config.yaml
model: "model that answers yes/no questions on an image's attributes"
dataset: "photos of arthropod specimens (BIOSCAN-5M)"
train_examples: 195000
image_size: 64
crop_scale_min: 0.7
horizontal_flip: true
cutout: 0.4
questions_per_image: 4
encoder_arch: "vit"
encoder_norm: "layernorm"
encoder_norm_position: "pre"
encoder_activation: "gelu"
encoder_mlp_ratio: 4
encoder_head_dim: 64
encoder_fused_qkv: true
encoder_bias: "none"
encoder_qk_norm: false
encoder_parallel_block: false
encoder_inner_norm: false
encoder_drop_path: 0.1
encoder_patch_size: [8, 8]
encoder_conv_stem: false
encoder_layers: 8
encoder_width: 192
encoder_positions: "learned"
fusion: "cross_attention"
fusion_encoder_width: 256
fusion_encoder_layers: 6
fusion_encoder_norm: "layernorm"
fusion_encoder_norm_position: "pre"
fusion_encoder_activation: "gelu"
fusion_encoder_mlp_ratio: 4
fusion_encoder_head_dim: 32
fusion_encoder_fused_qkv: true
fusion_encoder_bias: "none"
fusion_encoder_qk_norm: true
fusion_encoder_layer_scale_init: 1.0
fusion_encoder_parallel_block: false
fusion_encoder_inner_norm: false
fusion_encoder_positions: "learned"
fusion_encoder_cross_attention_every: 1
init: "orthogonal"
residual_init: "scaled_by_depth"
optimizer: "soap"
beta2: 0.999
lr: 0.0024
beta1: 0.9
shampoo_beta: 0.999
eps: 1e-08
precondition_frequency: 10
max_precond_dim: 1536
one_sided: true
adamw_lr_other_params: 0.0026
steps: 17200
batch_size: 64
epochs: 5.6
lr_schedule: "cosine"
final_lr_fraction: 0.05
warmup_steps: 860
weight_decay: 0.08
adamw_weight_decay_other_params: 0
Rows from block 5 of the image encoder of a small model that answers yes/no questions on an image's attributes, named by matrix and row number. Rows with one number belong to one neuron. Each number is 128 + 24 x the weight over its row's rms, rounded and kept within 0 to 255. All counts start at 0. Numbers have three digits each. After the name is the row's rms in percent of the matrix's.
Before each neuron's rows are labels from the 100 images, of 14976, where the neuron reaches its highest value: "strongest on" is what is common among them; "colour at peak" is the nearest of a few named colours to the mean colour under the peak. Only what is clearly more common there than usual is listed. The data: photos of arthropod specimens (BIOSCAN-5M). In brackets: how many of the 100, against the usual share in percent.
# fc1: MLP up (encoder.blocks.5.mlp.fc1.weight, 768x192), inputs 0-191
# fc2: MLP down (encoder.blocks.5.mlp.fc2.weight, 192x768, transposed), outputs 0-191

strongest on: order Diptera (75 vs 30.6)
colour at peak: grey (81 vs 8.9)
fc1.313 094:085160139126139111072138165181075118094103170129171111158098092137100137119151133137176141137098122117124136160142096091139078140118136121134143122129117148145132163138141152127187102113126153136127090092153118113119145141105114096105104123134129114142155138169099163122182139144112092130145127143120119100112123163146123139100104123143120139158105142156118063130120175134130112135151160176118141148167149123155097150138158137119136126125140162118141117101097163143113096130112101133168129094137136130156164116126111163120130120122165154135152170132150152067137113164100108140
fc2.313 110:142099073137121154149100133103130065143150136131147173111184155145092138144154119140114145139119127101138142087112086116121178149138107140078126119106137089139088083096088120113119165150121088157088149155122128143094163142125151112113140091141141120124108107111141110135164118116109167147139133105125163133123163108135152125161125117165106134123135140162145152107097129156132118123139080099130079090124133107136148167150090148145134137143140113111118103131098102105136125125166132135112138187113121108138127132127084158145100140172155140122116113113144116139084136128202151105

strongest on: order Lepidoptera (32 vs 7.3)
colour at peak: pink (92 vs 57.8)
fc1.356 090:164083125128130128114114127078129118145175169141130166110147069109162141147157120192100152114155128171152110095129123076153119128111081145130153139139084131137148138146133150174122105129123154146109095171176112127135140155137179132122140120118126127128105164146161122112149130111115135139162130151114100098158116135109138176157119120117121155111080113128115129139087136124129155104110126120137137119150074130166114138108119113107135120117111118112137094166126152130145100127126149113118164112140146118141108116175135121109096128111176138140116057163068098097131163109115095122
fc2.356 055:109156131142147153137141142124156138115112093156149100148133153111131108118095164116103097085064138090129120149126117119081186172155159175127143123119152131117106139113088101100125128126102154152130136151125142164124150117124154150130117109101116146150106145141148150098162123123116084105113076128146139124119106125105155139122142139086161152138156135126155102170150122144176137191125133093114132083091147159086155116146129104111137150135151130072102119096162139123072136126129140159124139111123133142143166111097132136141165149151134098100108134109162108168132106119107169164

strongest on: order Coleoptera (41 vs 16.8)
colour at peak: black (56 vs 0.3); brown (44 vs 2.6)
fc1.212 082:121101108112086100133137160136095134120165152123116106087105127096120131146133117137123167108150119099132129121103141102102089118128142107150116113144086132109134118136160098121108151115126131194117132127167134097124131120152102093132160147117106075135137157062125147084135101078166176149105166119118136149140108156118126102121132167076147094153157165133103126171162092158120158156130120140076134118136140135125129099106141115142124102114155094138126120081114120160145123110136167159124137143193087154129155135100102143157121124161115132145099161126113092122121136087134155110
fc2.212 122:112121144153135121168156176123166163145092139113112154111159139115099124126116155093120109120059107132154120111147096101094134158170140134134135111134123137110183112148179159125108139117109125050147121108149124121170100121129141148129145073171149091100087126147119121148106105112087129125187108152097154116124112123105139125124098101124146123084140136154115156124131157120172101135113084147140148126107116123123111142115122156127121102086131140126128150155129125108172112092128088098142155133169119167129110106150173111123142105128121171127135086163094098110129109111116128144

strongest on: order Lepidoptera (25 vs 7.3)
colour at peak: grey (61 vs 8.9); brown (39 vs 2.6)
fc1.135 106:133158101089112128131096134151107164108123136086144088119166184106139130119130145110124138106098130118116116140132108069108099110157104113174132115133079115138180128152145090113161148137155128143133112108110133079115105132110084132149111119156102144125138144091133180093146112137177121104119134156135170133137115130131143119090111103104135117141155141135113140155151111114110140149183153140143106140131070120161140084150166114147109096114192105131130140067111102163150113120180118118099161113131141112117125135167099130124152147148103149157142139120081119139132107095110133109
fc2.135 123:136137105106129112157170151106172107161099098118188156144107137100128152131124135146131127105121103112135153095134129158129161145159086111134113139125112137136108114124136118154138117129112165085118128141127118107134136138143129104171124099122137127133128102131129084123076088155076128137148098135101173108152150149094138159147106155131131157118116132162142114130145151124165092152095084105152131140119121136078090171152082150107090152119130147101139129156149147115148080107117079100098167141142133160107093123073158127138140103154076114135102096134111086144168141152126163142

strongest on: order Lepidoptera (35 vs 7.3); order Hemiptera (30 vs 11.3)
colour at peak: pink (96 vs 57.8)
fc1.0 107:145117121133153104142120110108108131120137154163100121120156091108148115128075120141120141157213116123143139078123154126142103124092124151138146165121095084146158131110118131098135092144115122170114124167180109162170135127134126131148131142129129138151145119068137106155160124132121140153124156165105143118087162146142140170152111129170162105134146107087105096180105100111160187102137131123106120141133137123177137113148131123129109125130155123077120124134126115122124128148137107064114144142069122099161083167132076136136117143148144124114134163130118120112110096114135145132
fc2.0 087:130113088121147107082138130137171114110149114123095153137152135120140098126110098156123115067105137086156152143102104172117135125106127104114133128123092154156155147122078131139089157100151142171131124130157130076091130136140137157051124131126096193125132096124154104082136109115155083104157119147147137127114093134113137134137169120111128179109143171114121082090137115145098133140141131161107133085131136126150162124117116146112123144136158175150129168113103128119098103129141142176104130108119101142123124140141140100091125143123149114119110096115132137194128164142139156127

strongest on: order Coleoptera (83 vs 16.8)
colour at peak: pink (96 vs 57.8)
fc1.83 096:110137112126145108141133142174117119144119159133106142115133080096132102120130128146096182140145118124121112106092123098107100162100141133087103156145119171105137138143110114110130143121116107112107154159192104096116134130079108084128115091093145144139084151149112090150174121117138137170155163101111162153151175100139071103171126108140155117101105129165132134176144155147102112121131108185133117120125156110110137146132134133116135141108140139125155117115098178119122097118111124153144111143116092129170166096119103134111096126106129155140103170145118126080096142088123129165
fc2.83 103:140123161124129151113149071122134099130122122110157134103097131080134107114164116147127136137101119096109091127102113179158107110112114118139148111108174106098121146142090099134122109140126055131100103138100121103095172091118134159139120129139096137129114124139169109114104142144155125106173172138101086114103120110162155142142149122131113143092113119155158139145166152127149145143134129104110093086139179108156117163101149107146129139174124123107123113137129114128131153168115104117125120102085138086147124115097110146184149121132090096108133094150192134114149143152160082118

strongest on: order Diptera (60 vs 30.6)
colour at peak: grey (70 vs 8.9); brown (29 vs 2.6)
fc1.354 113:150132093156148142131103118104126107134136137166074120085143147153148171124132124151126117093131135124139122111099173120158154153112117138147149108110133126106148108166138142072137127111138116182125146171120147116101127131150073169139134200130136116109172118125103136123142178104068144101100104146106137130103088186113134084124104112134107095131160122134133158138103167146135122122091117146107143114150175131153129120117101115091152134154145136135141140145155155136129127124119130127104127131096099135155124147101102147080144112144133133162142112133098204084110136178139128143
fc2.354 131:120100173092074126079132097178118136158154125120124146109130080106152109186095124096075125158116105096137146137098153158133101101127153107121113142141092154131117137164139154135122108140123123134121154123147114115117105188142127116123136136140174181129116147153120052118118114150133130163164146144098145135137186108107109131114149160137157127106138202100123122160132113107150154161152108156115122146139125135110130149074141133112128118110108125150119154155138109130083142143116122149094142112116134144172128136128138087149119100107128102099103113133156129087131118115085123129

strongest on: order Lepidoptera (31 vs 7.3)
colour at peak: grey (63 vs 8.9); brown (37 vs 2.6)
fc1.368 105:101143160110118082115102086122105127119113144129135091133126146107153129154101136128123154113095151115128116155079167085120087156118131161102123127118109089119155100160129158115141111085148152166161115088170142114103077150088170111151108150169132133110150138152159151159175103154110117120127153128146116133083096153106148098066109153128115090089113087146107102135149149124150148137121147133123160139143172129133109120145103112118125131159119105128114133101119104142147090159146151098153136146123152101128113154121075137129126115106115148082137136134147091147170104172159125115
fc2.368 142:148121156123094153142116139137140130148135121160168131152149096128116117126113141185107145107148153075133165142121096139120130149111093153111149117131091123105112133135129115097158135073105132128101102129142105056132124144105075107143107100162152144121170128091109163108144113128113133114159131107135150129147184160134129146158162098147149135125123085076141145134106157158159109140106142130141148128126131117157106177140155143126099158110154190142124126137156092091130115075133130149118168140156097124128168117134119098148153142104103109100142178133085110144130106156142086124

strongest on: order Coleoptera (68 vs 16.8)
colour at peak: black (61 vs 0.3); brown (33 vs 2.6)
fc1.446 094:137126107161117103134146152144121109107165109126128097134145115094113125150098091104094132099146123101094153125114107158098112099153112120179157117119107155122148148124124162156130135129138132169103150153166119087133142183103130100115186159140109132106129122076105131112169140083157120157102142165114131109130124108101118096153117140112147142138190136101066108114139108155114168166122118119119122114116087136123109151153134132083094115112143140114170139100110113133142153095086163158102136167152115143152160140121161139144109121167078116113143145133128096126126108074107151156
fc2.446 099:117112161156148123148106175088134151107109163119147150119155086102120109116130127117140106136082156144159127119135084057109140172157153143145146126135113140108181130121150139132105131122123100109175135131120152158140102148140170160154156074159136076116106157157115133139086100117082129109176117128103122133123147143083147151121116105140138101099145116115125163140108157155174112156113115138130106116116119097116113136120155150134104122086153162093146147158107142128157139093135151128176144094128108178114093100125142081126131099143101152099106099132125109117128163122144148104

strongest on: order Lepidoptera (32 vs 7.3)
colour at peak: grey (74 vs 8.9)
fc1.539 093:152128136131101113142112139119138131114131157129152111124118095155151123113118121113121120107099138134085167134138089121090115107145085090102134125111159094140164145133109108129156157109127130155143147135173132105124098142151121118119139171188120110132123147113127136114154166163121096183170134153129107117137131135121159178130114106117158150058104153155100097165094135103123128110182183151104161134136123113166133101089089101166114142135122103107135115096082165131091114161100123094129147140154135139122098160149137111142113142148124081136111128156122179144159145173132103148
fc2.539 075:092110129148110105106136135137109137122150085122139137143148134140125137150139126149131154106159110072208100118107157137124133132076166168111121114098105132136115138140120143125091148141112125138118062164130123117145125140109135108119114103120127126175149116105176146084111123112136137088113083127169125099111147100133104130133138145172132190159138154095135131149161153160112131128122093107145097160109112132144152118180160135089143144142130164157132124108136111175126143117133133153123130119147114108126171112112126159109138125131128169064124149132134049164134085138119151146

strongest on: order Coleoptera (38 vs 16.8)
colour at peak: grey (70 vs 8.9)
fc1.43 097:132140143143107086130122131108144093160135129134148159083143126128102132098156119126092133077106133107169173080108097136163131123090120111121126133138125124121124173171177130117152129140120133133098112166171171105120132078130135115128175112169128126125154129116121134128173126130116124175171125152099130099154111167125096163171112125103130176098094129106126133145142152130099106147103155103111111117110111112118104144135101116119098139101131110121124137166129173170097155092123134097126152144155105139105099143130110115112124090156120178124097096172120106153135190106158103127
fc2.43 079:134135178160112101142144167123124124119136104121140113109138097118150134105105156123127150166116092110107107156156138124108128135188134121130167111086116144135159106110109142100109109089137124107142147118113115180120108129113100160144104111096171120141108132135161090099084126114117142087120104145129138165076151129127138158064176116133155152156107126139124129113133172114137157088156097127135170102066147130116128138084123137115111142154163125102125078116132112141119107170102109138137137144124165139162156094122156117147141186092110117132136157132126121133124064131113157159

strongest on: order Hymenoptera (56 vs 20.5)
colour at peak: grey (56 vs 8.9)
fc1.307 116:112147106128126125115090158128113141128127124158130121125065128175138145155118085099130153138137137115129083160125138136122113125141118131111123100115134142169086139129119163101116107106111101135121145122117133113143154166134140121108093156106118127151186109180104088105132141139101122113170130128138140117134148160094104101153111100112155110170144125127109150140121112141094140179169084144077126108172090135093108116169113119101151152155149146117141141092106133185120099178102116116141159105152103125130158113071162159109100122126168129140128134126071139132125178135141097160
fc2.307 150:159121123115125098120146143154161126122132114129141134144106141147089108134109091155086118133157161081107170118125102138102152132111097113108145155165145121140116138124139106113118106124090130132091132165132106084153136121156160099139147161143137151147133154133126116108136141148108129131162103136174166068159122137166115106116163170128142116157144103095127111117095127182146108154083103183175126140174144134105147104124114170139113131099114143096092156113143117086129125120125131130143126139118092142164153174138124100144157148147163104127098171137131071134136072103115176125

strongest on: order Lepidoptera (36 vs 7.3)
colour at peak: grey (86 vs 8.9)
fc1.283 102:139104149122124129125092117121146129155132157116139080119138114131124133124135107167147141123162108107090114109156157141147127116132110098122130134127101078138173135115143097152114158110136192096149115128131147064127100100149152139136124161142182140118118122132104111150153111111151096110158154114117109108116143132113135140130161174162124114118115141157117155097118155100166157092116174080092113162105124163112113152110103140165131171118138080104121091095124175136181135148163101115137179109086196130108151131133110152122131174143133128134132147150132123126152125142083146135
fc2.283 074:123158155188088114122129120122130157126096157128168095147122143145156113124089144144141137115178108092174199115132161145112145145114102148134106147089115132098148110183072092165108093137099141122134113120118114132147083135155124173139152115091157125124108146133148136098146112091132132141115122101123144154130128143093123144146122136090190126119142129117106148143154111138120112127119116126087155121111137119099111137125171111085102091112139124100105136118163132128083084130127138147145132139106127109166151125158154119136097080115139189093143133127141094165097125145156098131

strongest on: order Coleoptera (40 vs 16.8)
colour at peak: grey (32 vs 8.9)
fc1.371 113:124137098135139107125145141124155123117157149110131190161144147187112145153097116095104130150130112117130151124146162163105152118146137143135089132138138094104086092134141099132148122107158086110124164069067123117126129128125155217115121156105142119166138124144121107140117121128123141127120140116129089163163175129123108134172185119078133137112141144129095086131116088143189115135146125115089136104126126175112117121124137109124132125139121125116129130118114115124145150105148145111110152138127133155157101126179117074131112152169172115132118080120115147124091125104104143160
fc2.371 132:132120154137094124141151131146149102134105105162137130138124113154133128095114117159104111171130153080084130153106077089113128137115135111142085121120115138150160118154111114119110132119114159080095096139124120131135101123162085142131108091146147079145106142104122110115110144127124137144155111131141180076144161153132133090122116163144123160126097147089164148117166159135134110116094096192189159115102117122095138142134159180112133134124133130143122102142146160133112082109099086130105140158105133149120134118104084182176143132103088137103117154082127118113122130116142102135

strongest on: order Hymenoptera (51 vs 20.5)
colour at peak: grey (77 vs 8.9)
fc1.534 115:114116178127151086135146113106126131113136141116118123173170133113151128091118129166122101141133140169122160153119111115139127125128060099119114143136125177160149145144117121159087108138160120144159061177083127117111143110129111081101113149144138118092146118134117129125122112101114130092105175161159133111153125139105151120148126086155135140113121139147142102126131105113146113175105124187119135146183135125123114129128182137151185154152115134174090132108181141123150096140150150136135131116127115163114139136110146098170080099132147135115143113164158139141150140156156139099
fc2.534 117:128124145137151132101059095149100136133171137112095095126124095120107142142138122116122141160124142110140122114175183089115108127118137130152175160110136133110105119119100138131147102141109118151104135120152156155132141122143159115122125128084131124143139182202120136154089117152109101100160130141127179124167177133147124130156160147134160105144107130108123149127130159096165147155118100111138077142126106125145070142103108096131150147129169107118127093127154127084103164157158129143108108100111146126118102095144100133164136119078165104129131139170112123186143116114097127131

strongest on: order Lepidoptera (38 vs 7.3)
colour at peak: grey (76 vs 8.9)
fc1.466 112:132123137107098096139153108110120100120144132111143096142114083119128139137111123111140092113154156078150139078140132151162102090153112090146130104122144121135171094154141091114094146116132147138163133101087161124160131133132144122120142124130097145118100127125111175123219117120108106120102120129090084126109139193141115127135136160079118130100175168130129119094126098109128135089153172129093133123138100119135115115138142122174146118152124087092124152113148145119133164114111094126188120124093155109115113140104116144071110169108109129113134125096092128121138135124098110156
fc2.466 089:165138132150103151075189114123193118144134093124147143128158094120157129140119119133115166099111108145063129136123155135076114123134148115102100145139102143111140148144089091149119100084160130114143146121138120132136120131138118122152157151121109109135062163131146110130164147144126112111129100104141169141101112121099162150110115133143114143105137120121148097142125120113179160130114072213166124139085074137124112094134129102085118130132143120102124144124143111128117135132086132168119125124122131180136184161151104123162146123108115118121114110097138113156130115107119126144

strongest on: order Diptera (80 vs 30.6)
colour at peak: grey (87 vs 8.9)
fc1.644 088:118133169126168135143129105145090120135083164095127108134109102097169143110157133120135142139139161161151055166131151110167132135151112156117127127129079138124118128158139165079161118121136131141144121123148111172113112154121172101135126156141137127123152166159112153124169126106108121093119128126116142136088122161093140099083145150159132120097119090144132108123163149196154118091134156140140139136135178151120133145111118138099165128129125115156111106126116163167100091099132129116132072088133133104125099150080086123126118103106107145078114109136129130143112115153153084136
fc2.644 094:134139121127114149160099137121116134129162142117168144143117169120083142117106181165126143129147125081081176130147085152105152150102097132124132155143127085115121099121162152111130109103165116110102103123138123061160103116095064132144111116158124097132172134116152173088155129135103105147118133111144097124149116172087153162149117085097143119151142117111134110120126113124104096114144146108115143126115102163152119158148138140156144136119185126135138130137133166115131092079114083094112139107173136094160157124157103136153136128099099106151142144141104144111120090154138118119

strongest on: order Diptera (67 vs 30.6)
colour at peak: grey (82 vs 8.9)
fc1.157 100:125133146081172104109176155207084113126136144107158147166099136120133159101156125138095141118108134142152116166118130137142114095097125152127127129147078136124131142173145126117146121146123134127179139130152105126121129119118102074139177144164080126137149132129122129112163135164137100120081136111133138136107104160121115130107151065134141155137107144167118153175119145113095117102170164130138182135142130129141105115134107145099115102110118145138135129074064147139137092109114108135141144100124098131148168148117129127119121093172141140108148135145135169102138160124161107156
fc2.157 115:186150074145156128104131112082142078150112131147098162108127176108110107144151118132155088120151120143140128134103108147108137165148131119107123174112151114167075074141137132146087114140129122148100164135106124113112135144129119180145150136133141115144114127140145088108150100149113122129142134117125146152107144155118122119151121114142133124139145150167151147090118092147133114116074112112100074115118147151139174162159117110129099152118127150108132106156119101157142103155115131125100156185136173105146093130123087156115085121124162079123086116131159101154101093123121163116

strongest on: order Hymenoptera (52 vs 20.5)
colour at peak: grey (53 vs 8.9)
fc1.658 113:133109189130126102162109114136140151148123174072129133146132108077148108135125135173120141133113134121118132138105097089134111122139127055115123124150130119147139139145134104143109142155175121186143112191145117114116134135162115105102155136125133118113157130119136104142099084114110106108166159139145127079145088153107125127146120100152126100122130106143151127120110098144135107172111148167159110153120106092089129138148204140147127130141101155166117097170138153080157105167152160136149140099121098184106160145127117126139131126114150131137101124154129097117122128146158144096
fc2.658 127:116138099138128206127105115133100146091166099150104130130116142133129128147127105142101091131137130131155138120170180137105183126123165148154157131133163131117105128097101153142149099180077126134097150148129170168150135109146132166136085114091120107130155125167131145165076134127109132085109115133129165118171150138121130123141153173137115163156108114078119124107149161092137152156132099095128099130138091129130130146125088123147147147120158112139118091123153160107078143138154116107082127146086158113113107117105136130145132131099161118146144111162145102175143136121124116150

strongest on: order Hymenoptera (48 vs 20.5)
colour at peak: grey (63 vs 8.9)
fc1.236 102:112118080150132162114103115110109135145121092154101108138116147163105107107170110139142156150113148110119098142152146136137150113086125132151163079107157118137134111142139156085134105105111118144119126144132174111115134131154140178124094162144090090142176120129138114103156138086138135133129103145137111140105120133091149091152134134116127137158158144093100159135163155146135177120110088168071127126151126140155114125119122169132175156162141101124156122136114162126090143105141104094141122134063080130143149141073154167091137156150132140136107121164099160112122133164136136160
fc2.236 120:164142188145113097090127131149128121140166124173129125115112101155155186150105094141063148133126131121128159151107129131109121155092109109109105163167106153143126091156086099111138073131081133113066154150156120116129099163150128123129123127115167153137139109152122034118172121144126102165147124163121147104151124145148119138129149117146166100125109143124122116125118125120114114164106116149154130120133150129135158164107135122126138112124107112126133162128099110135129130130137154157174121121106140162160165166149124093140124131131137091148095152152117093139117101118084166127

strongest on: order Hymenoptera (44 vs 20.5)
colour at peak: grey (84 vs 8.9)
fc1.624 118:104128164098132113140161094116088098090161162145112162167118116098120155135138138172119173131123158159130098172089133149144128148141088121111109174165131113140163180133136128121099097128118165115169100077121072176123086121099096110195144134136126111149133149141119093132135140150111145112132112107117083145143131136111131107185162148131125135114084128136122112125128154150131157131152102128106126148117154126179122135149150132134129122143123120112130115143165132090179125108154133144168124129145131095148128138134091083137141134116123127106194108137099092145139120109152147134
fc2.624 094:100151135153166130121108111152152116115134096113117114138138157136162122127148103137130092144121147081126187117120119155134156106122136155178123137107098129119076122108038122112170129123125106126122174145146162103136131129142171153114162156130100148098146114135151095106154129165105108134137175139114142114090131132105126192094139170153121133160155126112141102135172106125093090181108106136104160110146113157116144122093099133130143156115161164106094122098147166135086128154113131099110126150126113149114130142132157117142120130127166120121120094119170169123116101172119133126

strongest on: order Hymenoptera (50 vs 20.5)
colour at peak: grey (83 vs 8.9)
fc1.91 107:150060114057127141120110119105134160121141127143130118129107127122163099104154152174137096133155178123088131109138139149123136154135108115116161097086140115116167117121109134104117113122170075128116155136120138094120111152146172138142119143144113091116165138145143124134125149091111125137164133165129139146137146090094125096120130144136141157155116135119117105149098129178146174102173131146112118128131134189170119096150094109085137124089108130132118104162139122150139138108089140101139114125132103168124101159132160133140129204137125126175178127171101158102122134125120137148
fc2.91 107:146103159125145079056121140140137130137136127146092145126112103173135164164106089134089130128112153104135055148122149097109091138124127118161163154151097174133137140168089114146134125117112114100074141130143145131122099137116159096124133123069115132131125137147130091101118126090130139162119115134128150100124137148148074131095142133162163118111132157131127103140156182099084102161089111133168135111112127125153112140141136135144128147106105120156161146139130123150100136169173112128159172130106118116140168123106133166126146146148156143122127146104117122180149098104091148122

strongest on: order Hymenoptera (48 vs 20.5)
colour at peak: brown (59 vs 2.6); black (27 vs 0.3)
fc1.109 103:117119137135138117118130152079128088090106151119136116143151118141147120118117184163133130117127180140100164155124143153123118133128101115089113118154138173086126166142141184137103154124117106109126087152131167094117112120129143126126115099134146122111113164177111119133116098085128137097094141158133130121181115139061159141157135132121140167109106146094105131118121136111145128139141111154067102161106173142171147139144142132103167181111137112154114088143175153111149124109094135097132100134150101142142118154099127107162110103117084111110135188153101126136100110132137141115
fc2.109 141:162099165103124150130082114160091109137145151122117124122152100146117134148124133087112114085089166101103135130142145095102105173147128133144149151100130139074116110149136169131095111097133149136114151090130123172121116116120161117128057142096144109137140149151103109120104126125133110200195139125113147138106153150173075146127134117148198088120133178138128144138101156113146119151117130125140118146095094153161118117139129119168133148114147105115128115129127147124108149143155131150160115135176124134131123090131158088122110134163136145143132113153113141104081115141084133112

strongest on: order Coleoptera (53 vs 16.8)
colour at peak: brown (56 vs 2.6); grey (44 vs 8.9)
fc1.194 107:123131148131145159138163118096122124161181137109129091139128102113135108157119118157149172137149127119099131089164117150079128111071110110120173164115117103118096143116132121129130159132158191154095107165148131123113104164143179140159113125081139136106093167128107113134078134077128137144102150124099149137121130111120125117105121158132112169155149118157116098101140154140117106075084145090144135162124115119158129165108138112126112154116123076131179126080122141122172147154153110136131145162103144103138105142094124086147134133100090135138095149123154133147096121134120142124
fc2.194 111:082178143157122115143145168137127101097140162160113105130163158081158141107080125167096123135195159122117143156115111151128155175169154130089114157148091119185142112123155132122159100111127145128128113138132128165115107128120129137139128153109131109129117130140137108146169094129104118128156140117141146106134120183118160108121146134098151149127125146093136131123153132136111117141168108142145097105118170170150129130121137162145109133099140135044121097112173106120111137144089155128078160120136129139136191126130095175122103133150123115104100145118121092115116151109133105122

strongest on: order Coleoptera (53 vs 16.8)
colour at peak: grey (83 vs 8.9)
fc1.706 088:131110092123120130154125125071139135121120129128131088142064176146145130113157191131106124110103155135144123112126113136147139183101122094121128111130143106132143124119120145135126143118117114133151121174137159132146179129125145133140068126143171110153109161115173146151147155096116168089130166101135151119145111081074169120154146124109124171173145162128128148141124158112144095110170112114085104148123113147126130118135135148147071157124146107170121106118169125132163179120093115142123133163161133104125158159123105138157124122105102124084099141108110128121142168121163146126
fc2.706 108:116137147121158126110125168162128119158108164153111120106163102151085144124122123128099127116100139109119143142136171101118108138164155132144107151095168142144109115137144157111132135118139159144062123092116123108110106109119140161099061127100121109145118121139128102094130124129113119189142108173151103144101154117192097147130130111126166108067140165078127154144097159113109123169105173115123112121092134114119120159150130114124121149120137127105148113153118108125163121141134143151162123144178158128129151089168146127172081121145105153144134153146090142127094094092094141121

strongest on: order Lepidoptera (28 vs 7.3)
colour at peak: grey (70 vs 8.9)
fc1.666 106:130137169116099132147149154132119159113120212137113087105147098142102152117110098118168122102119123109120153112124132137142085137138080097113112143139144111150114120136143090141127146147169109110137154163110131110126123073120144119100130159157134141146109196084137148097149124090112137120122151134133093134132122157126109157101150155115139119143092138126104099141098171142100082142129150139115137120145192091116084142110125142162157147117123140109108157107111192137108150145107092112175121136134105155112152153129095125094109129153093103103171147125107098112101142160148142116
fc2.666 099:125120109172115131142133123094124134122141100106167139146119136145171115103134165081099080114129138097123143132115126138107148128120158140103128112125117128122109135111100171107110124109078158118132119144133145096125099165182111146110157109126145105155118093112158105135122119093126092118130118155127137113145153115072123140128129117129156144161197147098117107186157113137130168159140141120130124110078115153141151123155137125068125100146163128165147123180142082158105120123122147168108135079102179141133109128129108142161171089128144110115097149096158130139114142081126169099

strongest on: order Hemiptera (37 vs 11.3)
colour at peak: grey (66 vs 8.9)
fc1.265 118:146125118129122160106089081184103152139131140097152096144143131171110150128124138084153143128141104095126141104155153113106126100105100104106160141078064139133170126136099118125120164114161126148111102145122089126130117144081140091141099132118121149101104166109139143087125144142143132108172113113147170091128140116123120137137122134111166135122122138162104092134146106115145094115085153125138137126120129106101099117144135121132092128146132169107114158139079129135078127099127093166140150135146114113182197105179113114085138117118133145097097105111103157151156132139118091144
fc2.265 139:126124120144111104098112078139137146171110106179117127161049138134142155135158136134092180118136128134139067165103131097147144098098123141123129103161130091119124070175110120112133124106101144115083146113155151128169110111117159111099108136094157114129159137149130158127161100143156097118113149148144159119158142122119146124130135163095100161117129142149123119124154140111129118139164128152147146158135119130111099098137144145110154128125115096130130138124130147144068110153108115169139121081096118132163151147175110156156077100113150128180138139127118095152139162101103122158

strongest on: order Hemiptera (44 vs 11.3)
colour at peak: brown (43 vs 2.6)
fc1.39 118:133084091110115133110136146115146122117144101159135146148108160125144069104163128098130146129153152126120110138112138111135085093173139130100148123127197143147143117137085166137094093108087128141109138141153124140140092195097106119112148138123125141130135139113156138131165122100079117147134115100120102113143167090099109122115124074170127141134094118113135141162091109159184107112105084122133130163121107155168135129119155126113148162116117125114178126113142112140158143104126112062107118136116136167153100081142136124140100153171092129121128139142132142081150144127114156146
fc2.39 101:148108138126135170188124125167144118169151130156149068140166171171134144129112170131145112107075128128168122145118130154085149171148139144163091140097106141108109114117141097124120128167120173124144140089142126155154114138162099107151136146103133147101135130139139131113174092129108095159140077115130158144165117139164121133127155131134130126123174159127133139141112143106105128109149104121118137116073102129103120105147129124117106105140127112064111137133164153107138096088121149156159126125152106147095122097146149125124121127152087187126133110098107098125063126131142153116